From a checkpoint of a small CTC audio transcriber: arch crnn, depths [1, 1, 1, 1].
Rows from block 2, named by matrix and row number. Each number is 128 + 32 x the weight over the matrix's rms, rounded and kept within 0 to 255. All counts start at 0. Numbers have three digits each.
# conv: width-5 conv (model.blocks.2.conv.weight, 208x144x5), inputs 116-143, a 5 kernel for each
conv.5:120163106157105159112134145139156198121101124180068112153085120129092114138052100096103084169103093091113106148133121098111095050000013184101128145159170137095115149100110130105135070112094123097130139127113089124126107056054114130137136139103093093082131117148130142160099098129144133117145189113140109126166102131194203142137174170156124119162064095082173141137127211198219134126133174194118118149110146165132078088062
conv.6:140106085113094070086072090106131129100098063134078129137089137095090089098146123175136121106093132146074096125143151145091099180121101086120158158146097075094092099109106088133150158076089111108132191180125131118151153148154160129074074093058119144077087135135137155152094096139121116133138127140180140121099125133088159135094098109162139135157166145147104118116091126161145160128144204143098115108125177126113115104103
conv.7:104122154096110130132150150158135159181133067056108122104120077155103071076146092157173106119146119121140117109123135120178137180194131098113139141157157184142141133126154117088159136132198157092065101169171151118174183116156142146163136111086111091065105106087112178152180069046081131072112161107163172138095101121091088151156151116151184147091130125096100111094107135133111143135125118061096112086112183144134133091142
conv.8:167182200122057144190179111119166134170157143204137068170114121127117162176109143100068150115110137082065146112062098123158102114151068069118110121060108139128127121118167111160175119112105085147098152135114168110071111134112108129125155102106157187159125207145120131137111126130159183035140147162125140118113142168087172197183102111150174096139092102154154129165155130151155148183172137151101150196175129121115172178117
conv.9:086132059131159149152103112111188221144139141090083183116155097103181150096105169124080120128124106096125081121098139160138119189157131155129124132117134127128117160210148155083130187095146094121154147163087109129085119105085182114141098153150107131119092112156177157121114106132140157142119134104108066089116073075135126145100115085090150122152086072126110070142108100146131058161151129133094093154156161170200152100065
conv.10:136105068127113158085069122155086126151161107057092085209139186202188137160156126032083099156153161170172138136098123135116155104147160146205187099065128092144175119138167112174159140170202165122112172151105111144146156169097142163090113097139092098114158126118122141104115102125140077127114165124128127155149143112198184106106106131108086100108110147131145194162136121120098131124167140120172148066072139169182149132101
conv.11:090121118133137143138183136110090132167076156191095123085144088124108106140138163101084096119119113133072129135129085121123134113064086161191116091096163130129116128125147185177095185163117117112144114083214142079131141111124087108108119045080129137119150139129109095134106141131159174155137117192193111097126109085111070072077091129108135108084164139143215188124132136117128109144138127115144115170149092089090066079130
conv.12:193169148143123098145127131183193136143154084148114084142174132092048118105179135105085167148158158161190164126113150137179164191142111149119124130108190142054057136124105070152179068086099122078096102141106130112141174150146146130111150124176167093110150132114113114073146111121116116146121117127140114145155169120062102186097082158178168117149116145112076094122124107125132213163118159108147145119111134071074092102055
conv.13:121125166152114119141161125125182188093110112079115145121108164143074122137082099167175145073107118124119117125127132116171145142118157056092135137130126132121121127144103068046164127166198089128149090127131136103111136131138173065086061174109126120142133189168166157140202140105106162154109140115108171139113114145112134129128116106118092123135140148136096028141094069095134147163101139164118169169102091126123114123100
conv.14:120169128161179104146101108090121170135106107181149017087164172140072079137118129160074061124071108127133129102146192151158135152111141103132134164165078127161154126152146121112174164199132126014077153113074143177129177143066118068095111102154124114110077176130132152126127169168087130133159088081178144150158101112103062127154115165164123090171032099115103126125157147129144123160125061145129127167146120169128075111127
conv.15:117124163120173119145163094116144110141146087125126104145198101094130143175126184124102185129067120110122119132125142172180176152143170134138122126124132114121128119119130116134120121119147190091119122143170103132116068075119192180135097161102113109116164107132123124122093146196138086137145143110069128150134112084090138183174177122127137095089114109070104095138146174169157083117109143092107168144128096134110176184088
conv.16:143171121115186182177160155143175144095103110166171157162183112134136124115204162166135088150113135127107116072126125132122097132185133157154180094107094108100146130104089086145128170106122137168149091079091150129108155203172125102140072132144142146109109104095098132177111136133101081116189138134154159158108112162081113149128097163153184166062156107089088151131137136095081103112189137189170123112116126115223211152113
conv.17:156219188178162125141145116141108096119149125110092148193098112040112130115153099114101082066055128177141107106136169161152136112123123115110226143075152164131164155132131112155187155172126112169105158132132151097101165141132096082122116161134138154145154102121113099060125148169158108116133079126127097093081138138099104080088127123114137159149090106135079100167122099125162170151125067171171169124161123055081099135169
conv.18:103125109185155161129115152162128154118134125073096255160091095099122137142155114128156122118134099130198132134140102094140082156241087121100120158133110138171128117240165130129170135091059165131159096112182169107135207109133041079067070111147120106150154147111098077116150048117148141119124157092142159086079108110159138171175112164124118153122161216114076109151136130127157155087168163100125077101165211104069102105133
conv.19:149102102094115158113116125094073081145131185120134105167185106109126116161150156092174195118107049129209097117087125094145155103149128157122115071063118137145137157149127106120110114109125132164112116080134169138109078142183111102048114083051093180121098123147151162117112135195149158103147125115119121112099131146138165161146119144109103149127109154138078086140142146154098093124142099107131155142115053097142150156148
conv.20:113146158117125189130134107153085063117133145174081222132104156119130149097122097148181156177172148124100071119157140101120092174169193123110116143157137117121133121049093106103130182120166142107067092131125086108160116060083190106088076113094109211245244129164126134164130142185169138209127123052107091146126127162143117119121125096146233135167109105081108188129111100103138151143180125100128116101130197107115141133148
conv.21:109112108118115134153163132138116138142135145099082098128141079108121124176096124107100072128141164136129065085125143140132131134128158155123146137088119123104107090183107081127108118101107093112142119101084151130111134111087206187121139110138106115069088106111115152159182167130098100189174127086112110090108149217151131137136107134098087134177191190148101090094131109116131163178143114145224188196168173099131144124111
conv.22:114120162136116129150193093125139141112126155202158151147123126108113111157146136106210199083106145200134167175137145105092136125027136124092118117150164163090089126075118136130049139149123156122135105121171136119141118119148124181138140163144098093131115139100139164133092109168214152178107184148100123131124080083154206135107086104126129119165151127165126076132112129124118051187166137109187155102113125123136117153183
conv.23:172142123172181159138101156113140120118142138152117137126188146099088059127167130096152144126101071138173109107125135169120128102140222128120161150132180159146133102135118134104056136119160130069102098145113054147129077097180214136157133192131140143111133149150107117145152132123117150118147106122100129125126106130178123123067086154169135134143109099057100128093127154185165128148129140157092074081141087167189132103101
conv.24:120170139081167136091147152129153170131140144186136139143199149131152150138141120128165124108101111113151225191144178186128168113168109098100106083084156135127113156039103136126145098123071091066129148113124144149150168114129164116125116114125134158115129117121143156116145108078115100111109181131079126117150149168156102115199171175081092122114090154170107141109146118102122175160088122091098107116153120205168116068090
conv.25:135125103110132143140086156140094139172186121139120101134129141163080124157131164103091112112131107068074153120137101089085084134194160166143130090125129102133196097135087137104163135080066124096166133108105116116062131108145070097113173097125094150150128126109101092149145154166123177136137102152124151155149067120085130122110125117168179160159101088124170135102137165201205126139143112170138114094088137128146168133125
conv.26:159107087094128126115165185145165141138129122155095091108158116131158136095130124153140146167131141130135130153171193130140126122108167117168161105116129143133119096077108141077109168144144078116131085125111100162144137115161147142153097091139106094129125092145143155170132177191179163142127139128202082090117089100135090106114101188162106114152145089136126131102082074071108205203194158090117126141150131121073128112105
conv.27:085100131159124128149125109110139131136162169109180137077104124164146151149104079135149142150123108092127141127129132156137170149116152172078055101106160124081141158079176150176106094081136198143150128169122059074104105068159148162170144110149099176135129166076095130143176159132099108167175148138171096076112132121131119126152158150148102077114083116100119114128177157141121150118103180169173147169193105109099195203092
conv.28:126112132142157166118121113158140174102161095172109091079117121144108114082169172149150180142096087076133134121109130158120145133170148087134145159208126100094112127086103141124106180135034071097122118063099189143114097140204089075053099158162132097106103136142167160208141117129159112111057102140173104135178149099151164110080129148132136133158131130120154159117128135116127101121143158141093120121119144194114109137122
conv.29:058117169158164132151106066095098135134131153141119131104095195174140166152116086108144079155172162135067071093164116108164132140154188098133130131105204108083056094128136171129066185121103142135213172107130105164131110144137189164100127129163087108126124144142149152107136108106144097129137134154154123071053061092150125069115147143133087082099128137120150166104136152155168111173164107159081074089129131122150179086104
conv.30:063124188149124168141144138177122122152155161114159146155147163173077102160154175169139109087134136129106197144128126112098082148196199176167129142129122103077122102159141076113107131126146133076088116152072092108141117175144064149155184124071182152149122155147122095115150119097172196159136114089107123145125140094130131107168190079141096139136079078147138119147119100113113128140125128094035090141127097169129108065131
conv.31:111148094111115193201160143182106034068105135083099097127142120117165158219107029057065136146139120142179136136117123100105154170151102122125162144096126158136126113127117113131144119126092105088143166143107112082094117115180101096146132107144128159145174106110107145127130119123115124169146101137068174126103102094150158166085102178138116124204152140115144103088095134119146183133132137100055129173188137146141186168132
conv.32:147097091141132142141152157128096061068131161093139123133172133107121081092171137156168164138152125146205091125137141096084156170139063104114135114137154162132119110117105140178213122103225163113070159163169181106127118118144121119097106173088154186153157074097111127188161130113152125112132129145115096156187136142064117142123149186095097128105104160175072104123136154140090175126120130245142116080108135108056040132142
conv.33:115148141134167156157135141145169163220141090076115119139147157101158146150110094115140155035103126126135124093073099101118124110116075160136121143077189156166160122087070122177163135139067136155134189186122098137192112123129094086046111097140156087088154100104148104098131117155149123066164194154138101086126151096100146147132125116148117074070161112131189207170179149120109101099190183113140087163194137170174127070142
conv.34:100123122142084134120110158145136088107143128156118162114095118129118104105123122135081166103130146171125085117117067072117088157105107201173117108101130122111140121108098169152149134080111155106158136168151124120095130110118129101110112094168165153168131144134171156149068129122089113193145132128139102120109055058084113130118135134200200155183151072123151172188190167160180123090147134124119184184110132143161229134107
conv.35:070093091136166135151131118112089063089143069142082106104196148125178105047091130160128149193127124162131057097120143112214194139125129081171148183160172142138106119179115131149129137161138163170137113092093166078118113170145063096135147112144109132112103084103129105128171172159139216118072135207175181136130147141162134123171106136167150133162101090065090100124120134129136127128074101102145122164114124095112106102102
conv.36:059087125144135145125160133155070124160148133135084106084094143115125150154136123080103100087052098094079139141116093128161121100038146150152064132217191144135133191140141159132067146084105112111126061053117128111153154181141117156129093114104126146118077131148155140139101110143172179130120084066109104109090139160206163189146146091104074068082142097115096102132124117089083102152151157157118100090121116116141142135101
conv.37:132142184148108090152208140212149181147091084145199116151173142159169147155111118126117117117148116121184142099103127042121144143117114065111085064114122133119122116108141125083155119173143124143086030081162171090079106134198095097083095132144182141107132143178177224168128111092103160140157093082096173125115109113122122139151172138095091082155113094174136092123151115113123134194102066131154035061136113142163124150114
conv.38:077130097119103141079114135136084094158129052055085079177161115058105122123102054076067133130099099116138138164122095111053090177160117100132107115064120137096108138126171111092077100110162132086115135116115111101164146114133217144117083135150104080105152124095077096101113123172169131133125157150128103103095152102084050202166113081101137165163070130100174189126173156152126113171095106141094106174139133143178147089115
conv.39:127108125133124115104122128159131141142107121137103158138184053126156129069116131155101087167171165157153119105113088093062089191183160127128068063050102093101103181150164112133108145114152137167166174102137130174094113135176131131067086112152135084148180091155129083102102107092111081154174148120165098120167116067108104165150128078122118168155099122146105163070096096080079089139127116113189162160131051087065088147181
conv.40:131151105150185163159129088157104123141151107171111077097112127141143137133160176136132168133118118129124128116148173179073061069126133098099165131170150180174153146133067084120043151135125125122149121108136115102036121163147098153157117128161142185155141136181175136098161120112164147126131146182131141069099092087138064086092051189115109118109122098114095154142129115155183140110157175149172135122139139074089069082073
conv.41:124132118143188109115122155140141109093148112180161145150118177152099130118185152130136104113149153092143145138172131182119088138169106144159135116124100144197128116097067100119154040115191140159195122171144139097118134137177128138162147145153198158119109130091073119091133127128167150088126118106136108117110144120080127128109074146107087099156194158128138161134112079122147114125114122176116156103096145046110134099126
conv.42:118119134104096154127110136152105124136213198128126131120218149163104102123099092168136098149137165164175131123127126160149162171094123216152098115154116142131112134146155114109137104090122130183092119165145154120142152183175188188169131116115159116109111173168178155134073093124156164077081103097131111143104103110154166139105105155118115108131125113153104019108128119134133071147173155153125114127150121125146157152113
conv.43:088103153169140169130128137147107192159094054136103200152144116083112061082170154165165138127112108093144222163127088139114166213146106104079139143154094122122165161050157129126149107131193159099137119077084125095135096078138075078085143138122085119143127153164145176098141140172162143165141080136084033094093130123127088098142186121115084134129147081110122126180208175116081059141172141107091098139162170098087048082094
conv.44:089072094104095104150154123096088061054102100166135123158178146136142096148068071119131170124133151192172079121158151145155105146139165145162111125067133119071091112099144121096097129105076139167119158182119160071108170146138123114184143120135133126133131169162115127134100114087114079043107134132131112122189155149123084129156140163238173096088096120128144122138116109135121145109098070117126153205166149144130113103132
conv.45:123131093066132171105085109134178150113129163086111162193173083130146123168142144135182090203166109115151155095120136127131153127158132118116090109129163172146083072155123104147109085114097079128079127164172116125143126152067166098113116120098098101099153110100113140089183132095110139186128097120164101133127143123144096106173106090065077136136167160203190173098124151148142133157157151159097132126110140135104109108127
conv.46:200152119122088202181084094148144109095123147162128149150124130128106104190044106140104132127134113113126120114135125145150118113151105097097121122144199160108126128130103151152107137127140142181086121121121183092109147121111140090088109147094096095108115143128116154146187184163153162107176165082119099052070095105136148098056140073106088104124190190124162158147161136111141162102142161121103108111078080167090116169135
conv.47:121130151131140173162100096099124125118130073090085081147103135127086064068149166163134104134108123090089177149137180144101120126184157077078100130091130116135134180106073130132184083156093087171124088077112107121123118126185077105092112064091098173123094104093119174144198210117124110159146141168148173151180135106170131115144148139174152128158138080131177102171209182148116151103116142149084097160173120127126115122139
conv.48:110105108161213100087095095095071086111149096093127122119151073136075097124156121108127137173176138110093156110081104106074111055054129174125136084074119138065085093126120101133076137084093086092158137131117097158142126121139141121100118090081173124101148152101118100136143092174172141146128152186176127117067069078080092075035106159138155179135095121123163134162180175155147102124149144068121109137133080136120131168130
conv.49:094133097129156139167144170135122085050150161115144078139124163119070080092131118094074133126162101101116112107095115095148131059134056139176145123111142174149144150181139091147086096114055124198111060106156159137135144135070148205137068014090165148105121136147126091118133167110133143086140107137147113113149197089122148050067091174118151166148091148134111161129142100098117166123065154164091071139141129177120126168125
conv.50:100152155154139114115125136093078166139155136144142160130154102138160187171163194177130159115153160154130099179180116132106118144155100125155154113129102165154104153120112141187156097122152068120040052075091157068124192203121135142108025066077157197106091125138167134088154129120198187244104121137104155138154153086096149187144094205138138166120066106082116155128131138114090063127130178081095152131191192082116087146095
conv.51:171145133131098144145128133122128149115150140129131150107118120176168153166095108173146130103095154154166116143167146127141177131117139156192163116080124117158142065120128141126112094054152153069155098099139108130088071080156073093164167153151188195170168121091114140119196161097096144141114143102136114107115136122108145136099131143156094087147153139097155182124088107104165117126124208168090077086157163070109130137133
conv.52:087087127119115121111113131095116093136113156134250168126169131067180119102129112170099187177126150214152131112074111139114090215131143086077125164137147167073131178107092103107159120122084150173132116110083155110131163181186142109112097199145101108139156091118091124161130106110106109186150148149164125120143128073137112133111134130144110097063086145171112196117135113122116104140144162185111131158108065179123150177146
conv.53:163160125117116105171153139222068104141089125092179101109127136164163131152106065150173132157137095121100174116104117086172186153086073118059059127195149115134091167056131103102145075144197070107157152144136129177113084123110144167141151199161140167125122133146126131097112103098119129169204177094143109130097147094081075123165152097090096145169085108156081108158105115150112117167125081097132156102164135066169121131134
conv.54:126137151161206137102148150164093118107115157176180115085079124104161198170098122165160090117089094102111120126109158121142101169122166101122128128122091119170192105104123132109132077107139127142154158167147115128146120134095193148134150147158121140149154110117103092125097107113133170166124159129141117180147172200132092091121159050119127115123136109096081105157139171111123149194157083160118135138158184196124080098114
conv.55:077073120106099100144160180140139149136146125140146129104151145118067081081161085107131145170138078114136116126119098117097083100132122140098092115126131136141163155132153080080089108055147131123168155140134113073096079096138140162135080074105144099107130163091101104111135112127132146128136148115119100158123121075180150100137121085112093066133114112110156092108099121088120111085116127109152138109129122111148099083109
conv.56:114088111137141179119109106137158106093134144068122183196096177115092187091057096192162077114134148117154104148147141169099133066176147166115077151176110154136096218240132107121141059141146121119179148151171155139126150150167144100062086146101128108163111147125162117155110073081137165117137114146125123080149159100102166095057079156112089141115147172101084155069091091084115146089135155137112102147157112138124087069123
conv.57:194136116160122126151118074129121128160137116109152092145153078151150138188134163158108058090114111143138157153128126125131131158140145136105124140117134093069147184143107090114131140092088142191136128122154108156121101154132154090087088078145100077098141144161147099092150080101120109197161100137178107112100148060124085113109111126106055149180161098044076119139095094089098138141101160032105110071106124091072066119100
conv.58:108153204141108125109094100077078082112118097109115111092096095135093085123063119109071072092130136146112154110092103101133159144127046080098135101074123166121140121106127147123055124087118111105078115095096103160138134086099125104111072085132175132109098130158115122125123135127120135206156203170204106102135122104057084160154127082074181127052112106152083123112112128094107146183114117099108084179132171080120082065057
conv.59:152123148136138097112114103136126157129131185087066068063095082088148181176082064164134130199102086126118138126131159159145186113078059091103079069087186158082079110158193181080118112192151143142067095161133097157141129084117117081104117132196155148142132124107121139135229153110116134160115123106139090092132154173153138061161239143136169114133171165162127127099134142130114144066087082159126139196153151172085089092157
conv.60:085139152144096102166133096102202137114141138141190157113111140100074104076098110093118136078127140122134115119113117134122122177165191094088158202131135139113088098091110114123174103162134082118096117162183145071061069146183159122129096151168116137142147111144143148141151129077065105129124157093092108115141112115152109123132132147089073069127106085159130116127123115135122190179166145117132153121150190154148166185123
conv.61:155114137131114087126143110100120145108108082116137170112136141155068086140146140134108114096088127189144127132131137109137214147120112124119143050122113131134160118145117131156155136133152081009160163121083076129145137144160107153154111127077112100105122138133142115122108154143148184175141135134140118111076082081170186117084100099101192202167093069100118173155147135111146168088142170104125131125095102146131113144135
conv.62:082102118113114088050057103101095166132095079095143116070111153101117149131196141139078100128139185142195185139153159117079091120146116154106090063098061076102056123117165115108135135106144146155158094109143143166139086086072115123091076106112179145140138167140128153232097167146146135121127093116148054082118133127115107106100101141136123138159067081112089152111115132121103129142160142094220144058088076177162116141143
conv.63:148170140133163143149127130131141148195161075129114107099112145126124143097151158196159078104084097132179051085119163226109109149107116139079093163104116112140150121045104082125175155115193124073129171182125140093088056131231102114086117122180136094136123162128161152148151155210198140222129146101129188180125144155123116111066034194110111071061121121101133095096138123119110096155144178126192121110138147167169147106119
conv.64:104139146103085141117083134199114134078084115112167159123147175141165177170142180175157151129133131155128148146130158220092087125153140086200244144106000093168200138136096131147132162188164130144112148137096103146148117173215116122122175170101148132150132140164196165206132169146098131133141133143123238153108123077127104110096093074096133114148174210162128078114098095126126206163163148151153109173160151158104064107127
conv.65:153149139126074127122120131154140121155167125103117114094149166155186108163190161193111128145139166156149104113122148126064090136171119095169136127166124133148115130084125139113147159182153136164132095025019127124075062098090145096146120110154158097096136138099082127151114158106095163101088133143049128101097120104157153236161097102132123132099127092120137126140141157136132080160146127087160098105095122094075017063092
conv.66:160120130109127168153142130102103094165129188133194150145080104112154146134137160159149132083128153132149147174112101080161103119123127092100124164165093128119062050097063133105089075134106095071170154130102137106097048077058082129133055095147183157114130175136151120105183137150127099150166150157118120117149172134181154071084127210180102079086126114113096142105152181181157123118168127130166135110116081154096095116102
conv.67:158141148120133137141209150114158182183165159124160105092102152155096111128160092137163106130100091119114142126093135126144121140159163163099134114126133109103170167168133118172112160126181130073117141123100072132173113094159103103112134149174125122116100136122079097162081122150127099161173144097110122154149135151126166157137112186171119151149096154138192176167184176145121188209191150124154149102127157068099133152116
conv.68:122151156127122133210223141131163149153143137082053112131053177142113141139176132127098105163145073125126179142127113129114056118121117144091128158088186138075081090112173192144102107109143155130144175167138084143097082158172080136105101119173157107113073121101121095137191174156112081090105137138138178128143174130088173214187130119118131132141122163165167123102124152175156177098163183114158092105162183186119118145135
conv.69:112158125100074144156141110116203172138115110100110167115091124133102083148170148095171199071097115075065135122107088099119143120154180124172111109098133159137103110103093167124100140158118134146140138097130122188166131106082128140119122169049078081154107116106131125171163092111099108102091117157171125139134148112129087098151095091091142080099113134163172058144118104105103110131189162168095135147167185115165207143129
conv.70:083138153157153095083102138177171135107107132164170081110137099134173141171125101165156167113090120155170127089082131112169175114027106132116140141145079150198145059168153063098111139194141174083121142145147198074080189167131103107058105148133181183171056106132110105151122095101107130145164109092133089107079083111085071133134147133158186108109200179095076101167175155148140120060122147151121122123056083129096139116073
conv.71:153094066104092099090141179137125165132161144123179153092052148142120127155126113161160080139161133108120121096108098111106150088123133159165122098112143122145093075098144116098145145100136099090110140113142087112136113082111134087109135154152132128125090171136112099131136153104132077106092097183112131117085048134028076123126123119151163066088075046128164108162124132112126126155067058180093135175167169102143128149120
conv.72:131135195161102169149160103071136140136158168132089114127147088106100121120124157131124127159131130125102130116123094070158125152138110057089135153150022034077107136129110067075082144096111133160132100070107154071106132133140064114162134108095087086077143190134109119113152133132144161159121104138142096100138133128141088131088118130078096105156088164142139104121146151119127080086121156133045053060061102142127121108074
conv.73:107165150099118098096116092127160116147171200116119122068130144098133103126145115109097074148185222151105161185189114084125140136136107144207154147145099144089098127103098106163136143109055117161129084121220178092127144101135134097116104152158154174092072154155109104107139095126092113042072099115093162168116111124115091125087106118075110169128113148124083154135150140167163190087107157163105136150139144112107132172145
conv.74:142131159145114078115143114108152147141159098113104097117051173152162131126155137158119149079094111149121099137182163187086074127149042187160158108104111141119101091125186094090142082131136163161146149111121148075133146121165141160125091062146128128119054090077091080093083108109074063150173111100067144131126121105162123075104082161085087135090126139191129164126116130131181130156207162155091121086052073114169184143114
conv.75:114130135110063108082096132157194184099123101120097124189110115117108160173069101159122125081113126147174170099103106145123099136161144177196146116086175150157126108097093130208163085096124125119092127162134148127135106122141088121136106036165146090141191125154148114127069112147133101093164160156099092102143162137119129095128095106105142100056092116110117121120140136166173154115086108102097112137170141135129168138127
conv.76:105146132146145130109138155079178143111142070125085205112172135150181113093131115113114136082084101123139149100134176120132137183196070110089119151170135105135208128131063164124155114105212220021081063150187170154158093095162150139141134133087129139138079161116120116133106163157118141134150162142073114136190152131075050121184155145125124099146152092107148085094069072116150121121188160150098110148119143104119125157167
conv.77:081127142124139161158156120124182101162128171170116103058137146107074080134168129158078072115140137084146136141168120125227179098111109136096086129158126159117135137123144117078081149156107119193174168155131142099093160127104092109160132067108129109135167104109140180176150148167122166094117129079112145091072128139101081148104074093136142119133085110120114143089118101087064154125137073117183169154147195195170145116095
conv.78:149160139119148124166134145130137091153111139149133136186132148108121128125115128122156126181154127110091139178190144140094138074114183133134143142147092100118142102118140074141141152144094109165100130129104092167145110096051095173145145114106090096109125159096126119147172171163152138120125158137093092139125112106081120142125126154137150131143140126141147107137117140155185124077133207157102144107106139113145148131145
conv.79:080095067057077112147162158171173125116108081070113088055082110142154153126035109210132093101083115114107106104117112131112077130154141172147121125116132119137129141161130146152168077130102086103120125149101049147053089143162118131110093059101098163138117140162174131094084095092118100100083149156136074041066130129163160136131130150095165118100171178168170191101122127102112083097092135164120151150161163172164127119125
conv.80:118141145116094174150143125202111160184205164120132147125045132144082162151092122054079101126137151148167140148139104102140101074156058105090144142141131149122131132138089172136096088230158218135082158172151131119140134082121134171069136125108151046065104140083093099147181142126134131133158128119130158127170116079128162116124050136088150150142127117121154170088094068090116062127151161123143088092061142156172154127033
conv.81:116145127112076164178120119150144171145138132118188099147138131153089072184145131098113118156168183069100106108138151109118145099150156131085103184178137117144131092145121063123134176225211063152095164146121129117153131171114130110096128122150161122149179105081104123101166147060122125113133147124121149146136157097098166139130178193157131083082109156186148084068076091106121096135132190128148104081098152176137129080141
conv.82:127106142177147115102105118137078080064103139087053078114160134118149116124074104156132091118073137089103169165146118123123096063120171160134092113130109117110105112093134157159128098137109110203089111100159149122137102127145110142200191093142137126114074187153129137143160165152136127012107182135130092100114149117130115091123101177190114107138100117090113154079103106087097131104147226168157162147143138173155176158093
conv.83:110120106094146114171122092084111123136140147154076163174141087086093180211129087070173127130121118136127125093103130126127093099151147164129143111086130136105121183143106193147088132122073133172129133078071139120088070156149220149052116054093135066089109110122147102164152139188145082087105157189157117097095050114168123131153122168096120084131139100141190126111134140128140089087174066114195135121158158082148173076047
conv.84:115133131123112128116130113130044135152172114077110122125145184134079089123116174149125108121148133107125113127121118131063085160143160175135051085147108168168114072112104084093137159201153080032107097141135112064137170148088147150138134127180173133113103177148118117089122102078068120072131117112088118114115126108149105146160126141144171153152140117146131124090123101124129108099102198162141196134133116136117136120086
conv.85:069113138134157107113115114112143144135067213098101112139095163122162121140155137090152111131121158169156090183161157179076133143151155154169136099049133143164130097047105104159111114156127092100117158080096078164154121138141075159117130163162118113184164155118080107177057040108140160119138129135079125116169125081122170085081128109121101174158106108096082095115113148146153099150099079117095112109125121121086076097115
conv.86:145179134157148094088122107078144149121093083114137142149162093070022067093200136065108143129151111110126093153189205163144207190142146144115115113097194181144117123085069177179102131137074134159090104140140113213163123069091119134154130091203196109079096143148131094104112109130141181150094098191144127115158143108140131116104124141089092097086145119151195162098103128164181148098122122144148102127118072088101066112113
conv.87:101119128165191135180167108103185104045125119107137101111139145138153171129183166154130202120121069109104147104116165111101143125142129129130083195138157139134146162097159116142106031122121135157135150185153111157110123125117152162083174049127159172157138125088097092111162156102142105142143119110173115088125116130099161131106098176093112144114122090056065114195155129118109150109117145128170188112133125112123137213169
conv.88:131162116120102161139094134140136092169227127188125097104048132155176133174114157150125120132130093123153136134161138160213138079114111159160085108151114132154151163192155194111086094167238171132115145153126140136106085150147146129117122143126135130099076162160153145114141143130129084096130117163119189145145107153098090138138106144107104154119092104126109165102120139127129171107126125143160140158124096122133121165146
conv.89:094067124119077119122160146084145117137104104135107102144161161143144129129151125133182131116108149159166131128152099106154104072083153136162171150121171146181128103100123065044142089100198106080094087113068081156190158133150184137112132172156122146105124167167180179185147162169165144099165172150126139170078104111093113071041063129160112143223129181172109158166145136134137149157143145172146140130161200124125120103130
conv.90:151132129126144161161157137138110091076113166093161137195207173157116139131182149128138112151099104092151104118152096094192130141214141108104155147120083100089123123074130154118110125127104093099169189121089066149123093148086091163162176083204181070100189140119163159159099151145108124062119169181178071127122064051175202172152144133122125153110123183149140137097096131142122085143169168138094148169171143088098142202143
conv.91:111109118147157093079126123117173094123137144108180154177160118168144177186086162148132118102107112103127131134119122138149115106093123129139131171148127121147109099095125115135129143163148113132139134091112105091073166183143088060102120079116085156169151131101134123102081163152137105146138146065031162164162146116089138171173158082132165196155139125110128171094097082100101075095094119127117135142150116116188199172153
conv.92:131101156161149142075074123105142102152186178134093056109113132105132118109145138106098129185112174122088138146158160147154153132187209102134067106139047096158052103095151100097175117097186164190225181072119156079091140143067108119160090133136157204104083182194143157159157173079119166152147163145152096143139165179105099136195136091145095108132145166157150129131150162122083200124120184171130157146100148109131123095125
conv.93:134158114143123140159154131140160115092085082098091151092117096147192148129119131190149091168123118163135129118150155127122086132061083199134116118142116128124108108172199172135157015013065149153127159145127086078064091086149121086117142168065130219178140104120109086066150140139121128080141099094117133101105076070170108127125128074149145105125092137170172174120113124137146122150140135137129064081135132150100122139207
conv.94:107124099143120145144106104123109157165177127069108140144081126167179135065076117137112093152142149177153122172171143129126149165124114159121132085058118124126144118108120139135087114116139115082079128114123124131160170160159147099134160174118159170137152108135133160196123094115137108113145154179165103115128120165131093110097091182157092085138106103124088107151175146131161138147161079081100137114103107089102124126168
conv.95:161156111126154118126179204180143163151189155136163174175155215177191135147150201177125117131122112095090075098144153099130111086063099098120088088094130101113131160097164177164133131147149065143064137112114088253213145120132101098135153161155114104096101158145132128092096131130191211120112118129108147131153103127127112107120112164145135103105142171169118145139164155139152177131066092110093149172170164120095072101157
conv.96:161083111118149160136126102136146165162047073147080072079072039110105170169140118073139170197224167143113071111126196175097132136113146146160125115071122121153183135131133120080151151115163204149120120130131131158145091096102078147110079077114097085104104131098129123127147089151145158080146177128120132085122121146146144117110080114161089087108101107101121053110122125122125205151117098123090150145141183057130169142155
conv.97:118089096118146111123082086123150104097116148117058105158136127106115127098092146158135168101127097083081145178146135158120104107113096073176173096102087081108088150090122155097109064141115146207151165149110089133123105114112148125127103145134128129075107107156141138118107167107114164142144164156115097107099133127178175158125144070126135123153119092092100084132120085108091131118122103107107110127175162125116140140115
conv.98:149137098125127128113200124115126128144120183104092166079033107157126154156144118057159189115093134141174198143121088141086125163168157105131142201154124111166156117040147063131116065023141077082141089086129124160210139142123060075103044100106134128090131110115121131159095123114103154120118124135139130152147121091181146097086140085152180130107131116140152162154107103097158175218152138109150092088164133124152113132159
conv.99:150129138144066124163170148096159184138118164127182148099101133119145156180141187158165196153144127113074157126105129092074088106119145140136160120094159133154181158088144118099116176106146170112210146126170132159165125090089127198232177145119097122113099120170117120115129126130128145113080104159125124130167174158178189138110120126131096091064177097117159140130115086105114062110133131109116129177135154113148128168167
conv.100:088159137103125142136122110118165169152135118157117128137180103091081096130079082101085101039161130108104092100075099159126128164132176140179177175078117133149106139163142163161166091179103044094167160132131091123118075058101135126108115130146205144116129126100127118122080111150162123145103078061134215135107114118141142140106091171189133185098083104124165150108160161177161084150163118054177164097150217131138163138178
conv.101:096130138098129108148127111170123112112084114072115141155193134125126117168160169151136146106095084068149145119081096130055101076169194074111150156175041090094153117081078163165057237114154161211161151151096110106143150106104150117118151096124141147122165113132156121151119071107105169150134170153065139093110148177076107099107094131185203188114134110105115081121116157138111115134115211163106090127121109118173146115111